Weights of a small multi-label audio tagger: layers 14.
Rows from block 10 of a small multi-label audio tagger, named by matrix and row number. Rows with one number belong to one neuron. Each number is 50 + 10 x the weight over its row's rms, rounded and kept within 0 to 99. All counts start at 0. After the name is the row's rms in percent of the matrix's.
After each neuron's rows are labels from the 100 clips, of 14976, where the neuron reaches its highest value: "strongest on" is what is common among them. Only what is clearly more common there than usual is listed. The data: single notes of musical instruments (NSynth).
# fc1: first MLP up (model.blocks.10.ff1.fc1.weight, 768x384), inputs 0-191
# fc2: first MLP down (model.blocks.10.ff1.fc2.weight, 384x768, transposed), outputs 0-191

fc1.762 049:59 45 62 51 28 44 68 54 51 48 64 53 46 67 64 44 40 52 50 60 51 76 57 72 48 57 56 63 54 48 45 60 61 65 47 55 59 37 53 60 46 60 75 51 56 65 48 46 47 49 30 58 52 54 70 49 55 45 58 58 43 67 45 41 46 41 46 36 36 48 36 53 54 45 53 58 42 61 66 45 24 51 60 35 59 31 48 51 38 48 55 90 63 63 54 39 50 39 66 48 37 60 64 53 63 65 46 44 53 41 42 48 44 38 23 45 32 46 41 49 43 38 57 35 54 47 56 64 47 66 61 46 49 62 52 39 57 48 51 63 45 67 62 39 45 46 56 33 70 57 37 40 36 53 45 61 63 47 54 36 45 41 57 51 48 55 50 59 54 67 57 37 34 33 47 59 41 30 50 47 59 47 41 53 49 61 47 55 55 49 43 40
fc2.762 047:46 61 63 43 33 62 39 45 60 56 35 45 66 36 49 46 68 45 44 41 69 31 52 47 50 26 44 39 46 51 58 46 43 54 38 57 42 56 50 45 64 31 30 47 41 39 61 55 75 51 64 42 59 39 43 52 39 38 44 58 43 50 40 71 53 33 50 67 49 46 33 52 42 48 53 45 50 60 70 50 49 53 56 60 50 60 47 46 43 57 35 41 49 53 41 48 51 58 36 52 55 38 33 52 53 54 39 44 44 65 44 43 42 58 50 47 68 39 51 51 46 70 48 45 50 43 52 33 53 61 49 35 60 56 46 61 59 46 28 49 27 47 48 61 50 47 47 66 38 57 56 55 52 53 48 43 49 47 35 49 67 66 57 54 34 41 47 52 53 65 25 50 44 54 47 48 55 59 52 58 43 44 52 62 55 27 51 57 45 42 63 60
strongest on: octave 7

fc1.54 051:54 72 57 73 31 61 67 47 63 46 44 39 50 36 45 51 38 35 46 53 55 45 50 44 47 63 46 59 58 45 63 46 51 30 40 49 55 28 62 48 63 25 36 52 50 38 36 39 45 34 69 43 50 56 56 52 39 53 51 53 54 62 35 44 41 63 19 40 66 45 50 50 53 31 47 42 61 57 44 48 48 51 47 46 62 37 60 42 31 46 49 54 69 57 63 67 56 53 38 52 49 58 52 63 67 32 52 43 40 40 62 41 50 48 57 54 59 45 47 54 44 47 64 63 61 64 51 56 41 42 55 30 41 61 39 57 55 61 58 53 55 49 48 45 42 54 50 65 58 51 51 35 67 56 55 52 44 64 53 43 37 52 41 62 65 50 56 45 52 74 41 52 52 51 29 48 52 51 38 37 56 42 63 64 46 57 54 48 49 54 56 51
fc2.54 047:51 49 48 44 49 65 49 47 43 73 55 57 46 52 64 57 52 46 40 52 53 49 40 50 64 53 48 61 40 63 38 48 58 56 27 41 56 62 54 51 47 58 71 50 59 66 64 65 54 60 61 65 62 43 45 48 57 42 44 47 51 27 43 63 64 34 67 49 38 45 48 62 47 69 54 61 43 38 54 43 49 64 57 41 26 61 45 41 53 47 50 40 39 37 25 32 54 42 47 44 63 62 61 50 45 63 53 43 40 60 43 53 45 65 53 32 56 58 48 58 40 67 46 38 47 36 41 38 43 68 58 53 66 33 51 34 40 36 38 56 39 46 58 57 52 57 32 44 44 51 51 60 51 36 62 51 67 41 44 44 47 53 53 46 50 39 43 44 48 45 44 44 57 47 53 61 44 38 46 50 42 51 41 38 45 65 48 61 42 51 50 53
strongest on: octave 6

fc1.684 154:61 47 22 63 54 47 44 53 45 56 47 40 25 46 50 45 57 48 27 60 50 68 31 57 52 27 56 47 55 57 60 43 59 44 54 61 51 55 42 63 53 59 52 48 62 62 42 47 41 41 43 40 44 47 51 64 45 37 63 54 42 71 57 65 33 52 48 63 48 59 49 47 33 41 70 50 51 59 67 57 54 72 58 52 40 53 48 58 42 66 52 51 47 67 53 62 59 46 42 48 57 57 45 46 62 51 70 48 55 63 36 36 50 48 46 52 40 47 50 40 65 54 48 56 58 44 58 52 71 58 53 36 55 37 57 54 55 40 43 49 46 48 48 67 56 40 49 40 67 47 50 68 60 52 43 46 48 46 35 45 59 60 57 31 46 68 44 52 44 48 57 39 26 40 31 49 65 57 56 49 43 36 40 36 42 34 68 40 54 41 47 45
fc2.684 141:58 57 47 40 41 34 60 55 65 59 49 36 61 63 30 34 54 78 60 49 61 57 55 71 41 49 29 57 57 51 58 44 50 49 56 62 59 47 68 44 51 48 46 53 39 51 52 50 48 42 53 59 54 42 58 54 49 41 46 52 52 38 54 58 52 59 37 40 43 57 43 37 49 50 31 47 33 48 44 62 61 61 47 52 47 49 56 69 50 39 59 25 47 47 51 62 59 46 51 68 56 45 47 43 49 46 50 59 63 63 59 54 27 44 39 33 66 51 44 58 22 61 30 43 57 61 68 46 42 48 47 40 49 44 50 36 49 55 33 67 58 51 67 69 41 57 51 50 51 60 25 35 32 67 46 72 64 48 50 53 36 32 36 53 45 52 46 30 50 41 37 45 37 57 60 44 56 54 56 45 50 58 68 53 51 68 56 56 32 49 37 44
strongest on: octave 6; pitch class C; note: C6

fc1.68 058:56 49 56 65 50 46 38 57 43 41 52 38 44 22 44 43 46 21 47 33 48 43 49 59 54 62 54 47 44 48 45 37 46 29 53 44 58 34 46 51 65 61 60 57 42 46 40 36 52 36 54 43 35 53 64 53 44 46 47 38 65 52 55 43 43 64 31 46 54 51 49 58 47 53 41 44 50 60 51 45 50 53 51 43 74 57 41 33 64 65 76 50 45 71 44 52 43 57 59 57 56 40 31 48 64 60 60 47 32 43 58 42 53 39 63 55 48 41 54 50 36 44 61 53 37 34 38 66 72 55 46 56 38 46 54 44 47 39 40 40 58 58 37 61 63 42 42 67 63 59 48 62 28 53 47 58 43 56 51 36 36 43 42 54 24 52 52 46 44 35 31 52 50 57 53 40 48 60 53 52 57 57 55 28 39 61 54 51 63 60 64 59
fc2.68 052:52 39 29 39 52 57 69 62 59 56 43 47 54 72 61 56 63 62 49 47 51 58 34 43 37 50 42 45 42 65 74 58 67 52 66 52 57 52 40 29 61 47 30 38 49 52 51 55 57 56 52 72 43 45 38 60 64 35 47 52 37 39 48 54 44 37 59 49 53 49 52 41 60 47 53 61 53 45 44 64 58 40 61 43 24 57 56 53 58 33 56 35 25 37 41 45 45 50 46 52 32 49 44 56 39 48 37 67 59 57 43 58 32 51 34 40 62 37 35 60 52 58 48 46 68 58 52 48 43 44 49 50 52 44 44 68 38 52 52 65 63 28 52 46 46 53 63 53 28 49 41 42 47 41 55 54 51 37 51 70 69 44 57 59 58 41 35 65 65 76 57 50 48 57 43 45 47 52 55 56 42 59 69 60 59 43 51 43 47 42 53 38
strongest on: octave 6; pitch class D#; note: D#6; pitch class: D

fc1.87 100:51 48 47 55 58 49 55 54 44 32 58 34 49 51 36 64 37 51 46 47 60 72 37 54 47 48 43 50 50 66 48 46 55 36 61 48 51 56 42 69 61 45 45 64 62 35 41 43 48 43 49 59 58 67 43 53 48 50 49 53 61 47 44 57 50 51 63 41 50 37 37 34 45 57 31 59 66 44 32 48 64 55 56 55 50 42 41 52 38 61 43 56 46 45 66 49 38 48 56 56 56 42 59 56 49 46 63 59 53 50 40 44 49 29 49 28 57 49 50 56 55 75 51 58 54 58 56 53 54 48 31 45 42 45 47 46 55 26 46 60 55 52 40 55 56 64 43 45 56 53 47 49 62 49 49 40 58 58 54 50 49 68 62 49 52 55 66 39 37 48 62 49 54 40 40 49 42 45 45 62 45 51 44 54 60 51 58 55 59 53 51 50
fc2.87 108:34 49 49 51 55 42 46 55 50 68 44 54 29 50 60 53 57 55 41 57 63 56 62 42 73 76 60 47 44 46 57 37 52 57 59 43 49 66 46 57 57 54 46 36 61 60 64 60 48 55 52 62 49 24 63 52 48 61 49 51 54 42 32 42 49 67 56 56 41 82 57 40 74 46 64 37 57 36 46 53 40 54 69 26 50 75 41 42 34 41 45 51 40 63 39 32 32 48 38 45 48 57 55 61 35 53 52 56 52 52 51 35 54 45 53 39 44 55 58 39 53 42 36 59 52 32 61 46 44 46 61 49 34 66 49 66 28 74 48 49 62 48 52 58 53 49 49 69 43 26 32 52 49 56 60 44 46 51 53 41 55 47 56 30 51 47 45 58 63 46 39 63 61 54 63 35 69 46 43 36 54 39 33 43 57 53 31 58 53 64 59 55
strongest on: octave 6; synthetic; octave 7

fc1.681 059:57 52 42 58 53 37 43 52 39 37 69 28 51 58 55 51 47 54 48 47 29 44 43 38 27 64 50 42 61 55 54 50 35 41 41 49 63 60 48 47 37 33 45 42 64 35 47 52 56 49 50 42 44 51 49 42 32 55 59 60 58 53 39 69 55 44 45 35 53 52 71 75 63 45 46 76 39 45 50 58 70 46 56 58 41 62 46 61 53 63 51 39 38 49 52 54 53 37 53 45 48 43 50 50 51 54 38 36 66 57 43 38 47 47 68 47 41 59 41 39 83 52 46 47 48 65 39 48 50 39 47 37 72 35 40 51 56 46 43 42 63 50 64 48 48 43 57 47 45 67 34 50 52 61 56 49 51 64 68 42 50 54 52 63 56 45 37 62 39 40 59 46 61 56 63 60 58 35 52 48 42 52 41 57 31 50 60 45 58 62 46 48
fc2.681 062:50 51 58 60 61 49 41 49 65 46 43 64 55 45 62 44 59 55 59 40 44 34 58 48 64 49 46 51 54 45 55 53 45 57 69 45 43 39 49 42 55 57 73 47 32 60 63 52 33 47 49 31 46 57 42 58 69 55 46 50 51 67 47 41 60 63 41 63 39 66 49 55 49 42 48 66 44 53 48 54 38 53 68 48 53 49 46 56 55 41 49 37 58 54 39 48 44 62 56 47 53 53 44 53 41 56 47 62 47 30 55 32 55 53 51 40 43 40 65 54 29 60 52 50 38 48 54 53 57 56 52 47 45 48 45 58 45 42 51 62 55 52 64 46 58 67 51 54 47 42 47 44 43 58 53 46 46 51 58 50 55 34 45 34 46 60 56 52 55 39 49 51 29 24 87 55 57 71 50 65 61 60 66 54 65 39 56 46 40 57 52 27
strongest on: pitch class C#; octave 6; note: C#6

fc1.42 140:55 51 45 31 51 53 64 38 58 46 53 46 50 49 48 51 57 40 53 63 59 69 47 41 57 36 70 54 60 49 58 63 46 63 41 49 40 61 45 60 57 43 58 49 63 62 64 62 53 52 55 44 60 60 58 59 41 50 41 66 66 28 44 58 55 53 49 50 49 57 51 44 48 55 45 49 42 62 63 51 50 62 51 33 32 44 45 46 39 52 49 63 72 52 33 53 36 54 46 49 57 59 51 27 69 55 40 54 39 54 45 42 51 28 54 49 52 60 38 54 53 44 42 49 51 48 50 53 52 51 51 41 34 55 52 63 43 38 51 43 42 32 43 62 41 65 51 53 45 43 55 71 51 46 42 47 61 41 45 55 57 62 74 65 46 48 37 42 44 46 41 53 54 67 62 39 55 49 57 62 51 43 48 47 46 63 54 53 56 36 58 60
fc2.42 147:47 60 43 55 51 37 43 54 55 36 50 57 25 54 43 51 48 50 52 30 57 62 62 37 52 51 28 46 52 42 64 49 61 50 59 52 51 51 49 34 45 25 42 57 66 46 38 50 57 42 51 64 51 46 56 50 39 48 48 62 55 45 40 42 56 40 35 50 60 34 44 72 67 48 46 56 52 46 47 61 61 25 46 53 37 56 47 46 69 48 41 36 39 51 49 49 42 47 44 64 56 56 45 45 67 54 60 37 50 36 49 46 32 53 44 45 50 41 51 55 56 66 59 33 67 44 45 41 45 41 51 48 52 49 36 53 50 44 61 29 53 63 52 50 45 45 39 63 35 65 55 51 60 53 55 55 63 57 54 75 43 67 46 41 54 52 69 39 50 60 44 61 31 47 56 45 26 58 60 55 58 40 42 38 54 40 52 50 61 55 58 60
strongest on: octave 2

fc1.175 042:31 65 47 58 43 53 41 34 43 42 35 44 38 63 51 39 53 49 49 64 57 35 49 56 58 48 45 78 57 42 49 49 54 47 55 60 30 48 56 70 41 39 42 50 62 71 46 53 47 70 54 44 50 74 47 27 55 50 49 47 41 63 50 38 60 43 45 48 56 49 44 48 56 48 32 60 45 27 36 53 57 37 48 33 39 64 59 44 61 60 36 53 55 47 50 49 62 44 49 59 50 71 44 43 53 43 46 40 45 41 62 65 60 46 45 53 57 45 64 33 55 54 33 56 52 36 51 52 45 66 49 49 43 46 70 58 49 52 45 45 62 41 63 46 55 58 50 56 35 33 55 54 65 48 59 29 62 46 52 57 43 43 66 59 72 59 51 51 58 52 36 60 42 51 37 57 36 64 41 36 56 37 53 51 44 65 68 41 48 41 47 60
fc2.175 040:57 43 57 45 82 60 45 60 52 70 71 48 38 48 62 58 46 54 44 57 44 53 49 55 31 58 63 48 37 41 44 54 42 40 48 41 67 42 55 56 64 49 61 44 50 43 49 46 48 38 69 64 45 39 50 65 40 55 40 56 66 48 37 69 52 54 50 52 46 38 57 58 53 67 78 50 56 44 56 54 54 67 51 66 40 53 51 35 28 38 45 40 62 56 37 58 51 59 44 51 46 48 60 48 42 47 37 51 48 33 54 34 16 50 67 39 43 64 57 60 59 61 51 47 61 57 51 51 47 38 56 57 44 49 37 49 43 51 51 48 39 58 55 41 56 53 38 48 49 37 38 55 45 56 63 66 40 56 35 56 59 54 52 57 43 54 37 49 27 38 62 43 63 54 68 49 65 41 73 66 53 52 49 36 46 42 41 55 56 59 47 33
strongest on: octave 7; synthetic

fc1.606 045:49 58 57 61 52 55 29 71 61 50 59 44 52 47 48 41 46 54 63 59 37 66 52 44 55 54 50 53 59 53 29 61 59 47 45 33 55 35 46 43 36 49 54 45 35 42 57 47 53 48 51 45 51 50 52 36 44 43 56 52 50 43 50 57 55 62 37 50 54 43 51 50 39 48 40 48 38 55 46 60 52 68 45 58 29 41 59 58 60 58 53 42 49 74 50 54 52 63 60 46 45 32 67 63 63 38 50 51 51 46 39 54 37 61 64 50 62 57 54 51 52 66 65 47 51 57 58 56 40 67 44 36 45 59 36 52 52 73 59 49 68 53 34 56 54 38 45 43 48 67 61 47 44 39 67 37 36 50 64 26 59 51 36 54 62 59 57 44 56 44 38 45 52 62 43 55 59 41 39 24 36 32 59 44 53 52 76 58 56 70 49 46
fc2.606 048:55 41 55 53 55 40 58 62 41 54 44 59 36 50 66 66 52 46 60 45 57 32 30 41 40 45 41 54 47 54 78 53 25 41 51 61 56 49 43 53 51 49 53 48 49 53 63 66 38 45 45 64 63 61 52 71 54 40 61 53 35 53 51 49 50 59 64 46 58 46 63 44 52 59 43 61 61 45 55 50 51 39 68 35 60 46 59 49 37 40 43 49 47 44 37 55 43 54 56 49 54 52 38 41 51 51 59 57 47 57 57 52 68 38 49 71 46 23 40 53 68 43 58 52 49 42 36 31 38 38 55 52 61 66 47 64 49 37 40 62 48 58 45 35 38 39 55 51 52 26 40 46 73 67 33 47 45 55 45 37 42 60 57 51 59 41 54 35 51 34 53 52 58 36 45 61 31 58 47 47 64 67 49 49 56 55 53 59 65 46 69 47
strongest on: pitch class C#; octave 6; note: C#6

fc1.618 067:62 51 48 68 63 55 49 46 29 34 30 61 63 49 63 54 52 43 49 41 47 41 51 46 57 59 55 44 61 25 43 49 44 41 43 49 52 37 40 45 50 34 38 76 60 59 56 43 30 45 51 56 51 48 54 29 61 43 54 49 59 54 40 37 39 59 64 58 43 46 57 58 49 59 45 39 56 38 54 32 44 46 41 46 68 60 47 49 60 52 52 55 51 35 48 58 83 34 32 66 36 43 40 43 16 54 33 47 43 37 61 45 52 56 58 41 51 54 60 43 39 64 49 81 45 39 48 54 47 52 57 45 34 47 46 50 44 52 42 70 60 52 52 40 65 55 42 39 48 55 49 45 52 41 58 61 49 49 56 32 58 56 60 45 31 38 53 45 58 40 55 55 48 58 49 47 74 45 61 39 53 52 56 51 41 45 57 62 54 46 49 52
fc2.618 071:51 44 49 43 71 53 56 49 53 63 50 48 46 56 42 48 54 60 46 60 58 71 51 51 46 48 66 52 37 64 56 60 50 47 61 49 57 54 49 54 68 52 59 28 60 40 35 58 43 40 48 60 36 58 64 67 65 55 25 59 67 48 50 57 50 54 51 28 33 45 42 50 58 36 50 54 40 50 65 49 52 22 65 74 43 48 49 60 45 58 52 51 46 52 54 51 50 54 48 56 48 45 47 46 63 45 53 57 35 49 41 49 41 44 59 49 36 46 51 52 42 50 41 35 50 40 56 52 52 48 68 43 57 64 52 40 59 51 65 27 49 62 55 57 45 59 52 66 40 49 45 38 66 63 57 47 34 50 52 67 53 36 50 41 46 55 51 37 68 52 46 49 46 49 48 54 40 43 53 68 66 52 49 35 61 56 38 51 37 44 40 60
strongest on: pitch class C#; octave 4; note: C#4

fc1.129 159:34 56 62 51 56 52 47 55 42 55 46 57 47 42 52 53 17 35 64 38 50 57 67 56 42 31 39 71 61 66 55 51 54 53 39 48 42 53 59 48 56 42 39 54 39 50 63 56 52 36 47 58 49 55 58 53 65 75 54 45 61 30 65 44 61 44 39 78 33 50 56 44 50 49 47 58 59 57 46 46 64 62 62 48 28 49 55 54 45 53 45 53 45 54 38 37 34 47 57 38 53 70 39 36 54 45 61 59 75 63 44 43 58 51 42 43 44 45 49 53 55 31 29 46 45 42 67 37 38 53 54 69 41 34 39 49 28 49 43 54 40 73 51 59 54 60 41 59 75 45 52 33 44 53 53 49 29 37 42 47 60 51 52 41 45 55 36 44 49 38 54 63 62 47 39 54 47 54 62 61 39 55 47 37 56 52 47 44 51 66 44 46
fc2.129 158:39 70 43 38 57 39 49 39 55 34 48 58 40 52 41 62 56 33 46 43 41 57 27 50 57 65 56 52 52 61 62 46 47 54 60 46 48 50 53 38 52 35 65 59 58 42 32 37 53 48 39 46 51 65 37 74 48 41 61 37 63 47 42 49 46 46 48 49 47 49 53 57 48 70 37 53 68 56 39 46 37 62 47 54 45 58 27 41 45 56 54 64 40 56 53 51 32 54 47 68 40 69 57 50 54 55 42 28 52 46 46 28 49 54 64 52 66 59 63 43 50 46 41 68 45 43 52 42 38 43 57 53 37 59 55 53 38 54 51 44 53 44 39 37 44 59 49 64 29 46 26 38 38 68 52 55 51 58 55 52 40 56 60 36 61 48 64 42 47 51 50 49 51 70 45 49 39 46 52 52 52 39 58 41 40 43 36 60 46 42 58 57
strongest on: octave 7

fc1.740 098:33 36 20 53 52 41 51 46 59 49 49 55 59 34 36 64 46 59 50 52 50 43 67 40 47 50 47 49 44 48 44 57 51 48 47 32 41 52 56 44 41 33 43 45 46 39 48 45 45 50 51 41 40 46 33 66 50 57 74 69 56 41 27 41 48 51 60 37 54 66 26 40 66 54 64 48 51 59 50 40 31 48 49 62 38 44 52 60 40 48 42 34 65 61 71 69 62 60 55 60 56 41 60 71 57 52 51 46 39 50 52 41 49 51 30 51 52 46 58 40 45 60 49 52 25 57 44 62 51 53 49 46 36 76 60 54 47 45 50 62 45 47 29 63 50 51 42 41 51 66 36 59 58 33 42 30 42 49 64 66 59 53 49 67 45 39 50 31 49 61 38 37 58 44 47 43 51 30 52 49 51 48 31 53 62 65 54 30 49 52 55 49
fc2.740 105:60 57 61 43 47 37 41 50 52 46 61 35 44 38 40 35 40 38 46 47 53 75 57 39 49 44 34 53 35 64 67 47 39 53 45 28 54 43 55 45 56 56 48 46 70 21 43 57 52 62 54 50 54 58 44 49 47 46 59 55 53 55 58 44 59 61 47 63 59 61 38 63 34 48 38 50 37 34 55 52 54 60 47 51 71 54 34 59 48 40 59 42 58 45 54 51 49 47 56 53 32 61 41 38 34 62 57 42 55 48 39 54 36 56 65 59 50 58 69 48 55 39 49 32 58 40 32 50 44 53 58 42 53 60 47 51 61 45 49 52 56 66 64 47 57 45 54 64 38 57 45 33 38 51 40 55 75 60 57 43 61 43 52 26 40 27 67 61 56 50 56 51 71 61 51 52 46 43 55 51 44 51 55 42 41 41 52 60 42 49 47 49
strongest on: octave 7; octave 6

fc1.737 123:61 42 49 42 47 32 47 43 63 29 42 56 40 39 57 70 54 36 58 51 52 48 51 45 72 29 45 41 62 47 48 52 49 47 40 49 39 43 36 51 56 42 44 57 47 54 61 56 63 48 54 59 56 44 54 69 50 54 45 69 52 56 40 63 61 44 26 45 48 49 46 41 32 45 58 48 37 48 56 50 44 70 58 41 40 44 39 50 54 59 54 57 42 45 46 56 49 64 42 54 56 52 65 36 42 48 40 48 32 65 47 56 54 40 44 54 64 57 46 67 66 40 60 61 55 43 34 61 26 69 64 44 49 51 45 50 42 30 59 49 55 46 60 53 46 57 62 55 54 38 23 61 56 53 42 51 71 51 34 49 44 56 47 50 43 65 38 33 44 57 55 50 52 67 53 68 51 59 56 41 47 45 45 54 62 48 39 40 54 61 65 48
fc2.737 117:56 52 48 63 46 52 57 57 56 51 38 25 31 57 48 38 44 46 43 36 67 63 40 57 48 31 46 55 39 61 53 53 60 69 40 41 66 60 46 49 40 18 46 46 57 70 37 42 48 44 55 60 37 58 61 58 57 35 58 53 44 38 76 45 63 51 70 64 55 47 62 65 68 47 51 59 47 58 49 44 59 39 65 62 39 51 35 53 50 58 34 53 58 59 56 61 32 54 47 64 50 46 41 26 78 67 43 54 57 49 47 39 45 39 48 38 54 29 45 61 52 54 49 30 53 41 50 42 45 59 39 37 58 41 61 59 47 52 41 41 34 55 51 49 33 67 50 69 42 55 54 44 51 68 59 51 56 42 55 62 45 68 57 56 49 53 57 49 40 59 58 44 42 53 42 36 40 42 52 49 49 67 62 40 45 41 40 52 60 39 47 49
strongest on: octave 2

fc1.753 113:60 56 60 53 61 38 61 53 46 60 68 48 64 41 54 53 34 43 59 39 37 53 47 56 23 47 60 63 43 29 55 64 47 43 46 35 55 40 49 59 27 58 50 46 44 28 48 68 73 61 41 58 53 55 55 48 36 62 26 52 52 39 45 50 54 60 44 68 38 49 60 36 41 59 28 54 41 49 49 63 59 40 53 44 58 38 48 47 46 40 39 31 39 39 50 53 37 56 56 51 51 52 50 42 68 46 53 40 61 68 44 48 38 60 42 56 56 66 37 61 69 53 43 45 42 54 40 54 47 58 56 56 50 41 56 50 37 60 50 46 57 55 46 66 53 44 47 44 53 48 51 64 39 66 49 51 49 52 56 39 43 59 62 63 40 54 32 61 60 49 41 46 56 52 60 50 46 37 53 49 36 41 65 50 58 51 59 42 49 41 39 54
fc2.753 110:37 39 56 45 57 64 32 48 52 50 31 44 67 57 43 57 41 51 49 44 53 40 51 67 62 46 42 52 60 41 39 47 51 45 41 59 55 47 43 52 37 43 43 62 45 43 50 26 53 26 52 51 59 62 43 49 64 39 56 57 62 60 65 46 63 32 46 72 39 45 49 46 46 56 45 47 47 42 49 37 43 70 45 56 40 46 50 60 50 70 42 52 46 60 53 40 50 54 51 74 42 63 61 59 50 36 41 53 63 49 64 34 50 42 37 49 56 34 70 53 35 49 34 48 78 34 57 57 69 54 54 46 36 60 50 49 36 52 53 49 38 45 64 42 46 44 36 64 61 63 47 37 38 48 40 44 46 42 45 30 56 39 61 61 69 56 43 52 38 48 59 48 37 46 43 29 52 62 39 43 36 61 54 50 47 48 44 64 48 48 61 42
strongest on: octave 7; octave 6

fc1.586 069:50 51 52 41 55 37 39 56 46 52 46 50 50 52 41 68 44 49 57 34 63 43 44 46 54 46 47 54 52 58 59 56 48 31 45 43 40 52 67 42 46 38 62 46 63 41 44 47 53 64 55 60 38 35 51 44 63 43 71 33 51 52 39 43 51 60 50 55 64 49 50 37 34 51 52 59 42 48 37 36 50 34 40 52 34 55 81 30 51 69 51 46 35 56 47 60 51 37 40 45 43 53 46 79 58 55 62 56 36 63 49 42 58 53 47 60 61 51 43 50 46 43 58 38 59 48 48 39 50 51 34 45 63 47 53 65 65 59 68 45 45 51 56 45 74 40 65 54 46 57 50 36 44 71 54 64 56 57 58 53 43 51 42 30 52 42 61 46 67 55 48 39 42 53 41 53 29 61 30 48 61 41 54 36 55 52 61 54 71 58 52 67
fc2.586 072:47 60 40 46 49 44 42 39 46 54 49 48 42 44 60 32 41 52 40 63 55 62 57 61 25 45 56 54 42 55 54 47 46 51 49 40 81 52 53 49 57 31 42 68 49 58 54 42 53 32 57 37 59 71 55 37 29 63 49 46 45 38 40 64 52 39 38 56 47 58 55 37 56 59 43 31 50 54 38 44 59 61 37 24 50 56 35 64 44 62 46 49 48 58 45 42 54 57 53 64 59 42 59 51 52 46 28 66 50 54 53 60 64 44 54 40 46 47 37 50 38 58 56 42 50 60 64 46 55 53 37 54 39 38 56 35 48 64 35 69 37 48 49 57 43 44 46 39 48 43 44 45 48 54 57 32 63 65 41 60 46 44 55 37 59 55 46 55 56 58 52 34 53 60 54 52 62 38 51 33 55 55 48 42 59 64 45 42 49 64 30 51
strongest on: octave 6; octave 7

fc1.683 097:76 67 68 64 47 53 45 41 66 56 61 53 49 45 69 48 52 63 61 35 58 60 37 35 59 44 51 37 47 41 69 73 49 44 53 57 51 65 42 51 63 51 54 50 48 38 59 58 53 40 34 60 33 54 54 38 57 44 43 51 44 52 53 43 40 54 43 67 32 59 55 42 55 32 44 51 58 67 48 67 52 54 62 31 45 47 60 44 36 66 46 51 45 43 38 47 43 31 63 45 55 49 63 57 49 50 44 66 44 66 29 36 51 46 54 35 52 49 59 52 43 75 57 44 57 43 64 53 66 54 45 55 54 52 45 65 52 64 40 34 65 58 58 46 50 39 64 44 59 65 37 56 55 53 61 47 50 44 35 42 38 43 59 42 49 44 64 44 50 70 39 48 49 60 49 50 37 50 33 52 65 63 63 63 47 42 60 30 55 33 44 54
fc2.683 090:30 65 54 70 43 48 49 54 48 53 37 47 40 51 35 56 37 43 48 65 63 66 42 54 36 43 38 58 51 38 42 33 57 58 46 38 61 57 53 45 41 48 29 21 47 64 38 65 53 72 54 47 38 42 52 61 48 40 48 45 64 53 54 49 48 52 55 51 49 47 37 53 50 53 47 54 55 23 55 45 65 45 48 46 41 53 50 51 53 29 47 36 53 45 67 57 50 56 46 50 34 58 57 40 68 46 47 42 40 52 45 60 37 43 41 59 44 52 60 55 47 43 40 62 71 55 48 54 46 54 49 60 66 45 54 23 47 43 48 41 47 44 40 54 46 48 54 50 44 48 52 42 54 62 49 52 61 51 57 48 52 56 68 45 58 46 33 55 52 62 46 48 59 64 49 62 34 44 44 41 49 58 44 47 61 42 49 73 52 59 51 37
strongest on: octave 6; pitch class F#

fc1.368 102:36 55 24 33 68 55 63 62 51 44 53 53 61 66 45 64 35 66 60 52 45 63 32 40 48 39 45 58 48 51 46 46 52 39 53 68 47 37 43 31 49 60 48 43 49 45 44 69 50 39 67 45 51 51 44 52 45 63 52 55 43 38 45 57 72 48 34 63 45 46 49 59 58 50 48 64 55 64 41 58 59 61 39 47 38 51 56 39 58 39 41 51 58 56 44 59 59 60 43 50 66 81 49 63 50 43 44 59 63 53 51 49 66 42 57 59 57 57 52 45 72 68 60 60 38 62 45 47 54 57 46 47 40 59 68 49 28 37 51 49 48 60 56 64 35 50 71 21 67 59 51 51 53 60 54 48 54 59 61 46 57 44 55 44 48 53 49 59 38 48 36 44 70 43 55 60 47 27 57 55 61 38 30 40 50 35 45 49 25 40 55 53
fc2.368 092:31 54 70 47 51 31 35 37 33 37 40 58 37 52 31 37 49 45 43 42 35 28 64 36 69 52 45 63 50 33 61 33 54 48 43 48 47 49 48 55 42 50 49 60 53 58 47 46 54 47 42 22 56 50 33 70 55 57 42 55 72 72 62 43 52 42 53 56 74 55 61 33 54 51 31 51 38 63 54 52 60 45 35 47 53 50 53 56 53 47 65 74 65 62 50 61 64 54 41 36 51 42 41 50 54 60 49 60 45 61 61 49 36 60 33 45 58 60 68 40 69 27 43 45 50 67 57 48 57 33 44 34 46 32 33 52 54 51 57 39 49 66 46 47 56 41 45 54 64 61 53 41 47 57 57 64 35 34 64 49 59 37 35 49 63 46 46 39 49 50 55 54 31 79 64 46 65 57 48 70 47 57 46 50 51 46 58 52 48 65 24 36
strongest on: pitch class C#; octave 5; note: C#6; note: C#5